Rows from block 6 of a small sound classifier, named by matrix and row number. Rows with one number belong to one neuron. Each number is 128 + 24 x the weight over its row's rms, rounded and kept within 0 to 255. All counts start at 0. Numbers have three digits each.
After each neuron's rows are labels from the 100 clips, of 14848, where the neuron reaches its highest value: "lies over" is the class under the peak. Only what is clearly more common there than usual is listed. The data: synthesized solo parts of chorales (CocoChorales). In brackets: how many of the 100, against the usual share in percent.
# fc1: MLP up (model.blocks.6.mlp.fc1.weight, 768x192), inputs 48-95
# fc2: MLP down (model.blocks.6.mlp.fc2.weight, 192x768, transposed), outputs 48-95

fc1.266:084151157167084116143131133111160170111109142128079183159122109136151145117100135106125171100165095126125153146142154106156112131156136168119165
fc2.266:184076125145124119122142114142118117086127148157141047123143125143113192156132124149166166115126149143101124129087133143143109138158129130108100
lies over: C#4 (50 vs 3.8)

fc1.304:075130134155132134130114067203158159094111121165127176227130107162119107129137128144148115119141136120115111147128134160129096167113142149099157
fc2.304:106131125153134116108111110095145167084152103135082139153126091149131094113129123099128167133136121157168137255122126119122177118116133129130137
lies over: D#4 (58 vs 4.1); A#3 (32 vs 3.1)

fc1.195:134135169122098117136088134190131148083105124151148133154096184143110108138130096065152128121126152117114135144142085167140085138123130109135115
fc2.195:183159148136106106127094123135098154139140175163148084134136159163154111100108122111077137106158118136179161159127109161165100134128149126116111
lies over: D#4 (60 vs 4.1)

fc1.39:153138117149126084105135119083134125088144177163140139170107143168150159138115153144114083106167147141083140141097104109153125143135133132133106
fc2.39:150122119114170119134103127086147124125099147180144110094127128132138225112107113139126069143120112113138133051092140105142087117153139110126155
lies over: silence (30 vs 12.5)

fc1.197:098163130097108122112117115119178116102112171177122169136103136173144146156125130103159117162123099111089139170131144149109105147137122115120159
fc2.197:173147108094151149114138118132100136127136136138121092108103105108150166140131145085115095095153115124158104062090105105152158137146120164146138
lies over: silence (30 vs 12.5)

fc1.720:133134147141148115101117108173142131112129117157096130133105142140109143110163127114098119151119151120119103123130134162144098142103106125091142
fc2.720:168108121163115151119133127107071107125172112082134107122149092153113142129104128152131099134146107121099161093147130106129195127098120115116090
lies over: A5 (86 vs 0.8)

fc1.34:132149124121161160097158108102157150106148129115142127130131184112131123134111136150153163161144163152120123118128162159130119117132132138116153
fc2.34:169132118137176137142100132134125083087120162134135135114124083141125186139132144133143136172114120109135129097096109059121155139131101151114094
lies over: C#4 (66 vs 3.8)

fc1.531:112142138131138132129147124144154167131147140149123191139166151124141104130094118170093132135131133083141129171170153156128143142128106151143105
fc2.531:190113121135147143130142130105126108080140168120155102125141140131138128126123133156126136155134135146099145100148135143155114117150147117131124
lies over: C4 (48 vs 3.1)

fc1.488:089170166156107120137132127124148158135109140118104168118104121119156116132124152128121119107115104112121100135117162092115161115154143123106139
fc2.488:127127137092106114150099142101147154174182095181127141115114111106096166170120110117132080106112172151068121098154110135082106138117130119128132
lies over: A#4 (44 vs 4.1); B4 (27 vs 3.7)

fc1.481:130099118140172104117135105083129117140050155159144126122107168113124119109113125093112140094111143111130143131123106127156104128081115136117106
fc2.481:118119142125089138119132121144124101146190094121165114100125124112092163183084128111143093139118142119090144113175110177119148096137140139132110
lies over: G#5 (62 vs 1.4)

fc1.755:106144121127142115141130134144153122145111154140138155165132119154079110139140102135123158140149115128094147145127149152111102166140115155145119
fc2.755:134114140162126128123145092116105071098117173162142079148137137143114167112123103130147169157101130160156148110125125117157076114131103119128078
lies over: B3 (62 vs 2.8)

fc1.693:130170144162179098132136142145167143131124127143146121185117119159117127158144125113124108135142153144099113153118154174131092138131082131121136
fc2.693:130125108128133166154149137123072105172132139184159075076129159127149142152119151121119101120130110126164116050077131125091087100119126156138100
lies over: A#5 (43 vs 0.5); A3 (25 vs 2.5)

fc1.536:095126117116153111124127106116123093104138168136150123126169134167162114136112098100123136144103167093144141174100128155126115122097083122124086
fc2.536:102135133201097122109085131152089127107098154127119099122123140154152145115138145147079180154126112144134138109089119064079216140115129132137078
lies over: C#5 (75 vs 3.7); D5 (25 vs 2.9)

fc1.695:142110145153102121173123096132135129117101139090149144135131098120093122141161113144148092132130154101157166168087146126110102122127115131124121
fc2.695:159118128155157150119147121141120084082098146153156141136139076153141157128135136111155164104160118100150087099110128100154112162116132137114110
lies over: A4 (100 vs 3.5)

fc1.663:137201130095165138101158086125127088141143113203143141122145101148106124109111154130112144181157112117132142152153140132169089142122128143153131
fc2.663:147142118155135108141101112179147087099087105095127179123144107109113126124124107124160093135130122117132119139132141131207185129147153112130144
lies over: D#5 (100 vs 3)

fc1.479:113153137128122125121137097138113115128126139137128127130146134176107094120115127144115109147118131124128187122103172122085145130118105129125087
fc2.479:085151111106157129134098113121125128158118125123157097108115132084124115161127139123131134183122112161158124118104137109070150092128126128129137
lies over: D#5 (60 vs 3); D5 (27 vs 2.9)

fc1.618:100113109168110100126102133151150160103144151164142140146158147111156116154150125132152112098121133120133156199138143154147086151122092140095139
fc2.618:069154140174125164130172148116101092132120092152114138134068089155125090114124129119103168129137163145175147159125101108063127132096127133128121
lies over: A#3 (25 vs 3.1)

fc1.244:134145175151114126151121153162142089119121131117119173151149158134148096106097100128120121157137146134121105137112120115099158144071043106107144
fc2.244:095141104139106110120128111116076104101141133159122048117145155143107089137151130110115164158109123132178163109110140141130142081123133125133081
lies over: E4 (76 vs 3)

fc1.95:119135110155098136116126134147146164129137135140145170127090129143084130128149129077156110093169135150071137128158144164148132137076133166149113
fc2.95:103125125105123114129113123125097164094138119102074072110141113103148108144137143133115135153107091121141130095101138105097166119140139150144139
lies over: A#5 (69 vs 0.5)

fc1.309:109127117153109110140120118142157133112070147180094164151111127141148141132113121151097125137079116116112137157161106115107095163138155134086144
fc2.309:133126116101144125131124099101132141100140142147115064165138119143131199135127148121153132153112113137134136109061113116109094137131123132149148
lies over: A#2 (25 vs 0.1)

fc1.602:118156144153129143119151113116135085143149147139153141139125127128119133107138118129145117150140159146090146151146135110158102137080121119114133
fc2.602:170161126147169123112127137083177122168141123075134170138139108134150153098117125135159054168127134125128150157119142056129092156147147120128155
lies over: silence (35 vs 12.5); G#4 (27 vs 3.5)

fc1.746:109169143128105114135113144172112134082108105184127141148153156143100082113120130123149112143161138128118106177121159151104076166133128162122130
fc2.746:178106133155125208133160121124090166133120119112086102108085152146122166121097135163096121136128172131129127122074113129117124116117130145164097
lies over: A#3 (46 vs 3.1); A3 (29 vs 2.5)

fc1.739:071145143189114132123159128117112154119120168132119159148147145178121108114156109128088116099088134108101146141163089095107154141144125111106117
fc2.739:205090124092114111124097086093097177183095164151136135101130137129107115111137136112132120111134110154146157139083151166121078114131124141111089
lies over: A#4 (39 vs 4.1); A4 (30 vs 3.5)

fc1.620:125112128147155109139154091145142105118089156168150148139134100170152090154116125104117159134096112109142120184132104128145114110140100134139117
fc2.620:125139119189128104105116096155112083063094150133089177142136085161130097120133131140106156134113101110122135157148097093137190133130139121140105
lies over: C#5 (89 vs 3.7)

fc1.141:096148107161135107124147111144144150096137118131126182150122105123151089112125135103102126149144141168121127150132134120130152153138077116101137
fc2.141:165113129097148145134116133128117138144121129146172053099117139110140197157115127125117132080135135124144112010146111097116103130130131127140154
lies over: F#4 (32 vs 3.1); F#5 (27 vs 2.6)

fc1.621:105136125171139092157128151084177148141107129114116162144115142144113140159100140129128099123121092138112113169123109111119112138146104141144113
fc2.621:095138111155110116127153122153110091166118156103142116140120152169150078088125126104092164147096091161141134147168146136104079146111117118133111
lies over: B3 (48 vs 2.8); A3 (27 vs 2.5)

fc1.128:076147128129091099143085139161138119131124131173148146163165116139116090140106105130139151118106177137121150139110151159158104170098140167082142
fc2.128:222126135123144158152129106095109145120123169137146054139103123138170174102131127145119166145124094141131149098116099098170087141130134098141102
lies over: D#4 (50 vs 4.1); D4 (44 vs 4.4)

fc1.241:133121124161104085117173134116160151142124108174125130177131128160099118121161126107174133104142144147138111163144151132128095156095093177155107
fc2.241:171123133127112140129141136136080145192168130106128069124102195100117158140124133118109115162114162140123151072126102121132128129138126099121123
lies over: A#3 (54 vs 3.1)

fc1.714:102175170143137097104144107123126116094160154126177129155145104183144132111108136105135093184155096147119148151116133124133102119162119135159159
fc2.714:185122143110130155128111139119086120154128146180139098087124159132129179147121129142155111137149155122131134073087116083103084115119114128128121
lies over: A4 (93 vs 3.5)

fc1.181:088119159137114134087142132098125144099088149136121132119082106179092119096133117101129144106115138107147112109149112125146108135092072106101141
fc2.181:097141130126158125115092116138091134194162109200107084135131159159116133148121135138085149167095127130136121083121109178060142121117125135128111
lies over: A#5 (50 vs 0.5); A5 (44 vs 0.8)

fc1.589:122142175124127094138108137148128142098111125161114140144115186134154096144102133120126096146146160113133136164086122131115107134101124101124088
fc2.589:148111125135080147119180122147084163128134116096129169142116158161139101115127092133145136064140139100108136175151106181112143162141124099109138
lies over: D#4 (37 vs 4.1); F#4 (26 vs 3.1)

fc1.3:095142147157160155085157135134163083137135114124156168173115140167144103128149149120125147086137157138089118180139144146141165147117089161130121
fc2.3:137121127179119165121161118147097083078107117090119128104141091152145110116118131127154137119160133103145120156096105150121145128138157154133108
lies over: C4 (51 vs 3.1)

fc1.264:130117137122178151112172114106153145153145111125129125121111146109179115122081093150149121143089122139123135150092134153129086135152130148154119
fc2.264:155134131157163135128161134143099073102135150136196098110114133131109152141115115113164113154123124093162125117125143142172098084128143126118090
lies over: C4 (30 vs 3.1)

fc1.763:116132131154130124136159102144155140134098171134102160169139137167119108156120148139137094121122073164105095149118127128119134129136079116124163
fc2.763:083133110159122131133154138129097078096110126172119098146120159150154137115120124118132145152121121123154127089106141155054109130122106123132092
lies over: B3 (63 vs 2.8)

fc1.703:141133156119147125075161134154125142125130108127138153145116167118132130114149129100132139134125135120113120154140148155128117146116086111096148
fc2.703:159146126078164138142106156136171173167158100083116143108131103102145100139130126134099071159143138115111129116146144094154145137117132131132149
lies over: D4 (34 vs 4.4); G3 (31 vs 1.7)

fc1.113:103125133106112093109111125124118119123129159149129128156191102159152140116114124092123149111094137083137165133105122167125116143130117121119103
fc2.113:113113139136106127123074158087127167122136116196142116129109109106131192136122133140085103089114152161100127055129117095079180132111117132129108
lies over: C#5 (45 vs 3.7); C5 (28 vs 3.8)

fc1.175:105167144153092091127147058096149142141116147139120122149110123138135129163107142125153139157109132136103115161132147165144157109106151134109147
fc2.175:146105116095109098140125110169115147088107135153119079162126104112115141110135129130176201116136154141122121162121135104131127153090141136142117
lies over: C4 (59 vs 3.1); C#4 (39 vs 3.8)

fc1.587:131132102124122111106134113125177154102117116141110152140102123115143098126118155133140128103143127112081129189127122157139124162115126118129128
fc2.587:182113127129172163132129161148140166137133166113118155088109116130150155136106152136087089129125129107092120050133144137128163129118128127140148
lies over: A#3 (73 vs 3.1); A3 (27 vs 2.5)

fc1.239:118100155118169119111119101128132126138111100167134126132087111106138131126145159127111149112122133136115112130157115131134109142098107155100128
fc2.239:144128151146106137132130086097105144154148102166175131073117123105095145187125130139179120149138149154168143107122130183145149080160127146128083
lies over: C#5 (30 vs 3.7); G#5 (26 vs 1.4)

fc1.29:095156149130097133098130101121120162137136093130111164133144137146114104128114134141160116106128123150109138149122140129138142157096108156125078
fc2.29:157140106160175124145140143132146144083073141123150137114148122112167133131108127127143106121166137109168087130044145105178110135146137149122121
lies over: G#4 (51 vs 3.5); C#4 (34 vs 3.8)

fc1.419:127185116134169129098117131142142151102131105115113124123125183137099149108143129168128157159155162133105152117094144097153121167132103145120141
fc2.419:149140118164151126119135095151096088090096137090103149103156108145164103105130131146111136158121130101140114138088124056137167122138130105109099
lies over: C#4 (52 vs 3.8)

fc1.101:130129161143124126117133097105131132109117127166148152160140176137142108130063155123142146103113153179137152176129131146099108131138114127107098
fc2.101:157110149117136135144145135106138125090102149197153137148096095128167170112122116099136122121117151140164123134115144102063104159152124119117083
lies over: G#4 (100 vs 3.5)

fc1.72:107116151125099110116156121096144151118151153130130131152130141124125122137122102114097114084079142141102096117176118095097150135114091115103141
fc2.72:169117137179153150125128129131095127090111154136152079118142143117109205138132133143132137101138163121149118037076105110174143107140112141138105
lies over: G#5 (74 vs 1.4)

fc1.617:105136120115152132147135137173132116112124030143116140130133086110142100145148172134122136110099104149101090121142132128116106133151080165121133
fc2.617:150106121111128121132109112122147127129173148120119122154107096156111122125117129133129104082110102153101133103199108127060152133134118113116153
lies over: D4 (35 vs 4.4); D#4 (28 vs 4.1)

fc1.46:133160073135140098164113123132134139098144123147132169162132178174104119158132143147166108145130131120114115151088137135099119132122112149111125
fc2.46:154091159128125164130147149127119126077105135128143104101123173137133143165132108095176102116110132133126133092135118141118150094123130127115099
lies over: D4 (27 vs 4.4)

fc1.607:091112165119111103120117126148186087136118168155119167187149161165093143125137120104099118123097150150130111193116133140174106144128118106137127
fc2.607:149120122122130122135096150117144099076104144075151065116142115166143135137119120143203108123112121132129104127143120141092155156130153129138120
lies over: B3 (29 vs 2.8)

fc1.160:139109117146166133092119123189153145113112134160168131216104129162134140146102147074147101113143144133116110155145118155167097160103135123115150
fc2.160:190138117098132160144129146135093149161134120143135149076131121069148136143119128144127088128149126113089120055091131141115147120123127107134105
lies over: B3 (28 vs 2.8); A#3 (28 vs 3.1)

fc1.456:131127132132178105123135130103137139145091087161185151134111157103081098142129141117127143138136135151117122136122122140181098138102087147160103
fc2.456:119123143106075117142130105151111163165173083127115119113100132098094099138125137122107111111112140153101112128187136188098189110155151122126132
lies over: C5 (42 vs 3.8)

fc1.100:086203116163102111112134124134158167097111147134154173171113098165128108112143129095157130136134123139148100174130137145137147142110065156126119
fc2.100:095075130158125149113156111131121107102130114079136115119157151133135135158107099105188095099156147134159129124141115115148103132137121162105142
lies over: C#4 (83 vs 3.8)

fc1.530:121134111175148144127139148155130114114125172115135142139117146162125075150139156101118143093101165113121123166122135130129138114143071176099115
fc2.530:047132127133144166130107094108133145214147113177124075102095121156136151150120124155083148132128131121159148070107130174104118140129116139115154
lies over: silence (31 vs 12.5); E4 (28 vs 3)

fc1.501:096114133139111114125110090122182153092104165125114126143150134188163097160115127090121164092124125131153148160122136135128102150129110153095120
fc2.501:198117118093117146130132128106107175094149129137127070143124102096117181154118129109147087041114121128097117060147121148140133141126154123111148
lies over: C#5 (48 vs 3.7); C5 (26 vs 3.8)

fc1.429:141176115144161121125111117137118112087127116118122179139146134119086117126173111111143106112125100116109135130138167117114102148134098123159124
fc2.429:139117141151097130125141101119056098112136130132129082161130130134125117110143128124080162137129138142148158141125123165135160124150124128133070
lies over: D#5 (98 vs 3)

fc1.548:098164135143073138157144131124133109131113156160108206154133119165170084134132154128130091115141131143153112144120133117142160112158084156150161
fc2.548:147151121139157142154089114109142114173119114184124112118111044131133169139123119138113183180158128145136143034112135065097094140135116127138107
lies over: F#4 (56 vs 3.1); F4 (38 vs 3.4)

fc1.636:103159129154148081067138138175144099100119138168127151165138137154135101090136099142109105167151135125096113144115145123121134192132084179132124
fc2.636:117114115138103121146106135107135164180154136135097060112133142148130186173104143132065138099123124116112121130132081123092094130108132124134139
lies over: A#5 (94 vs 0.5)

fc1.156:112194124099163139126129130158182139068120098163147162135128101115131148149098169143141120130128092126114111121111161114147111148150090135115160
fc2.156:193151121068187154141100131161175171144154132114105132162120112125181150123111146132131100147147123138085106110141121110097105160144114105135164
lies over: D4 (32 vs 4.4); D#4 (29 vs 4.1)

fc1.311:117180099129097104083116141159154096154145092128130160159104113144115134099098149149156083151113134158132135149113140144146109152094139142114142
fc2.311:063121119100103132139160114136065116113138155158108102151129125136135127130115137099107167089126103135122127092163098133071150141113135118124121
lies over: C#4 (74 vs 3.8)

fc1.452:124129121177121142101129096138139162121067120102118123135086132152118106115172145138132137068168151081097143128086090130154148158105115163150140
fc2.452:144128118172146150108157097150126102090083135098124138128127097138151106102135133115130179146156115107166127140098123110178143120129128139152122
lies over: A#4 (41 vs 4.1); F4 (31 vs 3.4)

fc1.544:110143126138150125128107097160129099101144126122156131179129157171124098150156135116164101111137150099089140146154100171136106134133125147147131
fc2.544:124125160123120123141057146147153151118123137168143102106143154142128167141133145131107135154157157135107118118043124087120102143134127120118071
lies over: A5 (38 vs 0.8); D#4 (26 vs 4.1)

fc1.270:094135133158110110127111057116158135122111143161107132194138116167093121146099119143134103144114110119116155153156136141128100140143130134097161
fc2.270:081129136106114102133098110152094119118142125126095111145145148122115071115126119112125194171122119151182132203119134148130148107123134134127123
lies over: G3 (44 vs 1.7)

fc1.136:080164142193126109097133094149132159116114136162116185132140114151118092143153177133119119114166148111081116145122099122188140135081114140098126
fc2.136:170109142086111127123120119131083144081112144081114075161113106139137113107123120098120162130109105122138146201135110157144171145125117116122103
lies over: G5 (85 vs 2.5)

fc1.24:100141149133134131096112111142144116111146120175118132154127140149127143137125130090136080105128140083093115133152132197109094134113142151119157
fc2.24:127120148112071084138067117093104175138127115165121037121127186129131162115148141133074143126125141147138156101106129119116141113117111103124096
lies over: A#5 (99 vs 0.5)

fc1.406:117155105140136152095146144143143094131141152134107142152174121186091118100117146087141145152097115158131136137147148126091106151099083159111140
fc2.406:097123138104149125137123139106118139185170135143167152121136135101130142134110120141143072106137122142086103066145139118098152108129122129127150
lies over: D#5 (76 vs 3)

fc1.569:068134146168103127143155109138114123113119143118086142131142155155125114107158133153070124104077157110083153138107086080097137144145132101089101
fc2.569:191104135100118121121109130086123179205107119127112144083124160124141131125134115134106117094136140146111147154080117174106081126134147132122115
lies over: A#4 (39 vs 4.1); E4 (26 vs 3)

fc1.685:108157116159184103139127153112151099144140149126150121112155171137114147114109116128129113151105144124101098145146129096133110142078107117128152
fc2.685:124139125158152119135083114103175127111134128123075181176111122133145120088098146139120087116138107135114138118129143078118108130113127123124181
lies over: silence (40 vs 12.5)

fc1.465:105166098137130118106123081095181138125119106149109189160107131125133099116085142155108147146138093115117109145109158102089093152137138105126148
fc2.465:223140146109162170129157129131112147136153137140141159124134128116157148146109143110178104126190169095130111086123123098146117130113127113152137
lies over: C4 (47 vs 3.1)

fc1.545:095164161165146137093136189139147105093119153158101211120122110140122095121107111137145126093104132146109116133135147104138112119095120162149142
fc2.545:192110120121110099144097099119102148086123138155108042122136122145113219124132141122109152116111112143146142094065107118119148126119128134127076
lies over: F#4 (58 vs 3.1)

fc1.212:145139114150124104105117106160128143135123156165161190151146142173134129140113138106137122098143107141102136135115138138115101130158135155135106
fc2.212:128137120092142131132130081122107144141122100182178092120107136094133176160123131141154101117146166139109136110094109152155086133127149134130161
lies over: A#3 (87 vs 3.1)

fc1.630:121143149123155124131138139125120159161090137121137108133114155122119104099104097100122146118088112095107154173136135175146080131083111118131118
fc2.630:116102111170112111115157112105118112160145129113166083085119118118085137190131103149140143156110128118155124112159134111165122083123134133142134
lies over: E4 (76 vs 3)

fc1.546:142138160133127093134150106187132132095109131145111150161119202133143079121144155126097156142103165129114131144146114140155115123109094148098135
fc2.546:103114118185116172127164135125056107113138137120127117107124085148142129109134124115089136116129129124143135057137116095081174108128143111126130
lies over: D4 (25 vs 4.4)

fc1.444:085143156107122134130105160131134134073133151160132186181134097161147118172134153128172129127128144141099114137148133150125115132105096152123111
fc2.444:097103131119136103110142122134074092151140147166108066137132108148114149118144144121119136109094116127159129080164125145071146152116136131133107
lies over: G#5 (56 vs 1.4)

fc1.433:142140102117110110129114101118165164136106073110092148144091142109145110127138166116111131106139108127084115186118150124113104123132128142107159
fc2.433:170152133112173163115183152110167146111140153124144156111116082119127151133110142132111100135104148126080100083105131133161117155120128122130167
lies over: A#3 (78 vs 3.1)

fc1.215:145153163138137128106154152111157180097118124133124141195142173161085130140130145092157159106086181160095105133112119164149138143142154155141104
fc2.215:153106130154142160114167149151097108140162148106149131118135102147157060117135104083117110099142130124126134143182093161101096125120127119139115
lies over: G3 (46 vs 1.7)

fc1.356:078182119145128142129126100155114128127167100174111179125100173152096115154128137144148124164157140116142112151130107134153146134095107172130105
fc2.356:165112134133119149126125121164075148105115116141111095138114114142166162113147156141099121120157114107153131086064116117135130153136135142138122
lies over: D4 (61 vs 4.4); D#4 (32 vs 4.1)

fc1.385:124117135154149106113155090117125105103099152173146152143134115176157095129108131122120153127107138095132121210139095133156117118126128137115107
fc2.385:143141127182128111121110096161107088073089148131084176148141080160134088112128136126103160139109100096130124166136109091139185152136136131145099
lies over: C#5 (82 vs 3.7)

fc1.308:098176156168106073135115120142131147135079144137104155112123121132127151151124127136107122121108116131112118142102148094114145111166130115105124
fc2.308:146132136082109136138136139086126153192182096193157152099127117111089137155121113114144096108107161160095139122163127164094093121122128135122130
lies over: A#4 (86 vs 4.1)

fc1.668:122143153177160120090170132150117123136136121166112187141092109127111094143169151116178122098103132148116154145121148126130116179140115148158102
fc2.668:121102129163087133120145132096101141083142102119122097126167134133110123104117131144116166131098120147174146129121141140119166090110169145103119
lies over: G5 (91 vs 2.5)

fc1.550:078151108155117111138134080134151161134105137158135156159132111156117140155125144111132156120127087148111122149127126149161128116139127150081168
fc2.550:124119132129108110127077108138144117107154156123090042143117106156105176127139138113126171145138134131157159161093121074119111140100123129136146
lies over: G#3 (52 vs 2.5)

fc1.686:068148120128131136127124109102124115106131125134138141129154136165148090132105114111113133135095191115143129145107174120092133163108078137125085
fc2.686:135146121138110119127100164105136184136124117080150059109122176099155169145136130139105146140128133152120143123102123113110192133120136136137132
lies over: C#5 (67 vs 3.7); D5 (29 vs 2.9)

fc1.145:097159161186143104110163114168125125118147110169146149136105126116130095140101113097153140113123134126140125158120138131111154132101088138097136
fc2.145:154128124108137141142084134115144121167162105110121097089116108131131174158105128139122129180144130118089117114133132127127092126119121129156107
lies over: C4 (36 vs 3.1); D4 (34 vs 4.4)

fc1.626:065154180161142111108137086158143089092073124181141136132121146153134093126164148103113144121137133098116123133142121190129106180094135163094086
fc2.626:152134138132118172138131132120097152136127104143153066094132141110141192169096137139117134157153163133138139047119136133149185122127126138154094
lies over: A#5 (99 vs 0.5)

fc1.441:093148129143145114147124140099143137138119128130129131113149130158139111142117129136102115149122144129139157134106165103094121133137131130125104
fc2.441:116148121133112118131102106150115151173096135084113091132121192131147110099142122145078173150103111152159150145098147116073126144108120116130109
lies over: D#5 (57 vs 3); D5 (39 vs 2.9)

fc1.689:095125102152139082084121055168142136131125110172136138147120130176100107123123119167158106103093116119098102146121095136129105158140125180129137
fc2.689:073105140092094079114105133118122125106158142139122116189146130157127127111131140096133133094106119131097113121187151134055160153121112092151139
lies over: A#5 (100 vs 0.5)

fc1.475:108180175174110099132128105121139166133089164137088178111107122132113131133130132142123119127112104126122125139123141096122151111145122110116142
fc2.475:133128138099100128129110121082128140171188095192148139109111121129095142160103118104136096122107160172085153113164116158088102110130140135139109
lies over: A#4 (82 vs 4.1)

fc1.751:134152222143099099115101134188135155123107150151148149146117187154176110112129106090122137130147170121119159168126097123132139122129140122093121
fc2.751:119127129152091117123127142179112122070150145100134128140138176165107061116131115111149136114125112141144140210179119197116159125123136134112092
lies over: G#3 (58 vs 2.5); G3 (41 vs 1.7)

fc1.108:138148113150132121137140145118175098119112137139121136189116107157100103135157151118135157108143135163111135197144140153145122133149078132114093
fc2.108:143104120120117145124131139158066126128147161114129067125159157138152145115138129095147131110148097108130125078153116128134121142150155170137135
lies over: C#4 (42 vs 3.8)

fc1.418:126140155156141090170157156069158152136098129125121151147086124127131129153079135128128108120115113149133121162097145119091098137146116108130125
fc2.418:107116136184133137114137124139127094173133149115113092144119136182139135134129132109092148127122091157128123098150140126101071146131134125137131
lies over: B3 (46 vs 2.8); A3 (27 vs 2.5)

fc1.107:136153142123121118106112120100149116120155125158174148166144125114151139133079150107141111128166094139127084111135106172157104138140121091108117
fc2.107:183138116119171108130086125101153133087113131141106109120147137110130196116123126150098123200147158127111114095039144070141087122155123112107134
lies over: silence (85 vs 12.5)

fc1.507:112170090148165127135098154136189095109120129149125232165158100143114122136110118143114106143146111152106123126152154117102138129100097119152143
fc2.507:207122122101161152147096118121164163157139132187132173158128113103185141164119147130159102118169156123109121075121114102099124122121127133132123
lies over: D#4 (43 vs 4.1); E4 (33 vs 3)

fc1.310:124122149131132108101137163135135108085146098154139141145130140131133092146147190093112144112143120160111112144154078095137118116121104142103114
fc2.310:147100147182110123116177110135074063098129162123143127164121059175088141123145137121173106098129133130118128102166100164143160118138140130133143
lies over: G#5 (100 vs 1.4)

fc1.470:094128140163129127109135164098124125120105157135096152146085158125168082129158081126117085096142122085110156153124140155106126138116147120131098
fc2.470:170101109133120109124121077124140170131147139133088156176124160182094128110148121136096106086130108119110124158111137140078148150117114127128130
lies over: F#4 (52 vs 3.1); G4 (39 vs 2.7)

fc1.96:109138136202103123070165100103147130143107141136117141135101130177119097138092132137118132094160148146066122164135132151165168139106083142111123
fc2.96:128133118167133161129141076162115099090097111126127133123142124147152117127136129140126202154146131124207132139068123101128127099132116146133097
lies over: F#4 (95 vs 3.1)

fc1.669:114124133160122103132131130110145127138099114132125166149106098131170110115137098165091105168130099142145096181102164098164142128114136151147149
fc2.669:086110143139095107120085157118149127112114117145174116098138109085100092142127116122167133118163116163150108147159113139182147111122147117131122
lies over: D4 (36 vs 4.4); D#4 (33 vs 4.1)

fc1.41:108180122169151094117177083160131105060121128133126142143102122146082084131168126142158145143125139137085098130141107114181097120088126143147139
fc2.41:113122144129109135123132150174073110112092112129120165142128126157131118130128139120124153091123127104152164168108125123119170145121125133150078
lies over: A#4 (100 vs 4.1)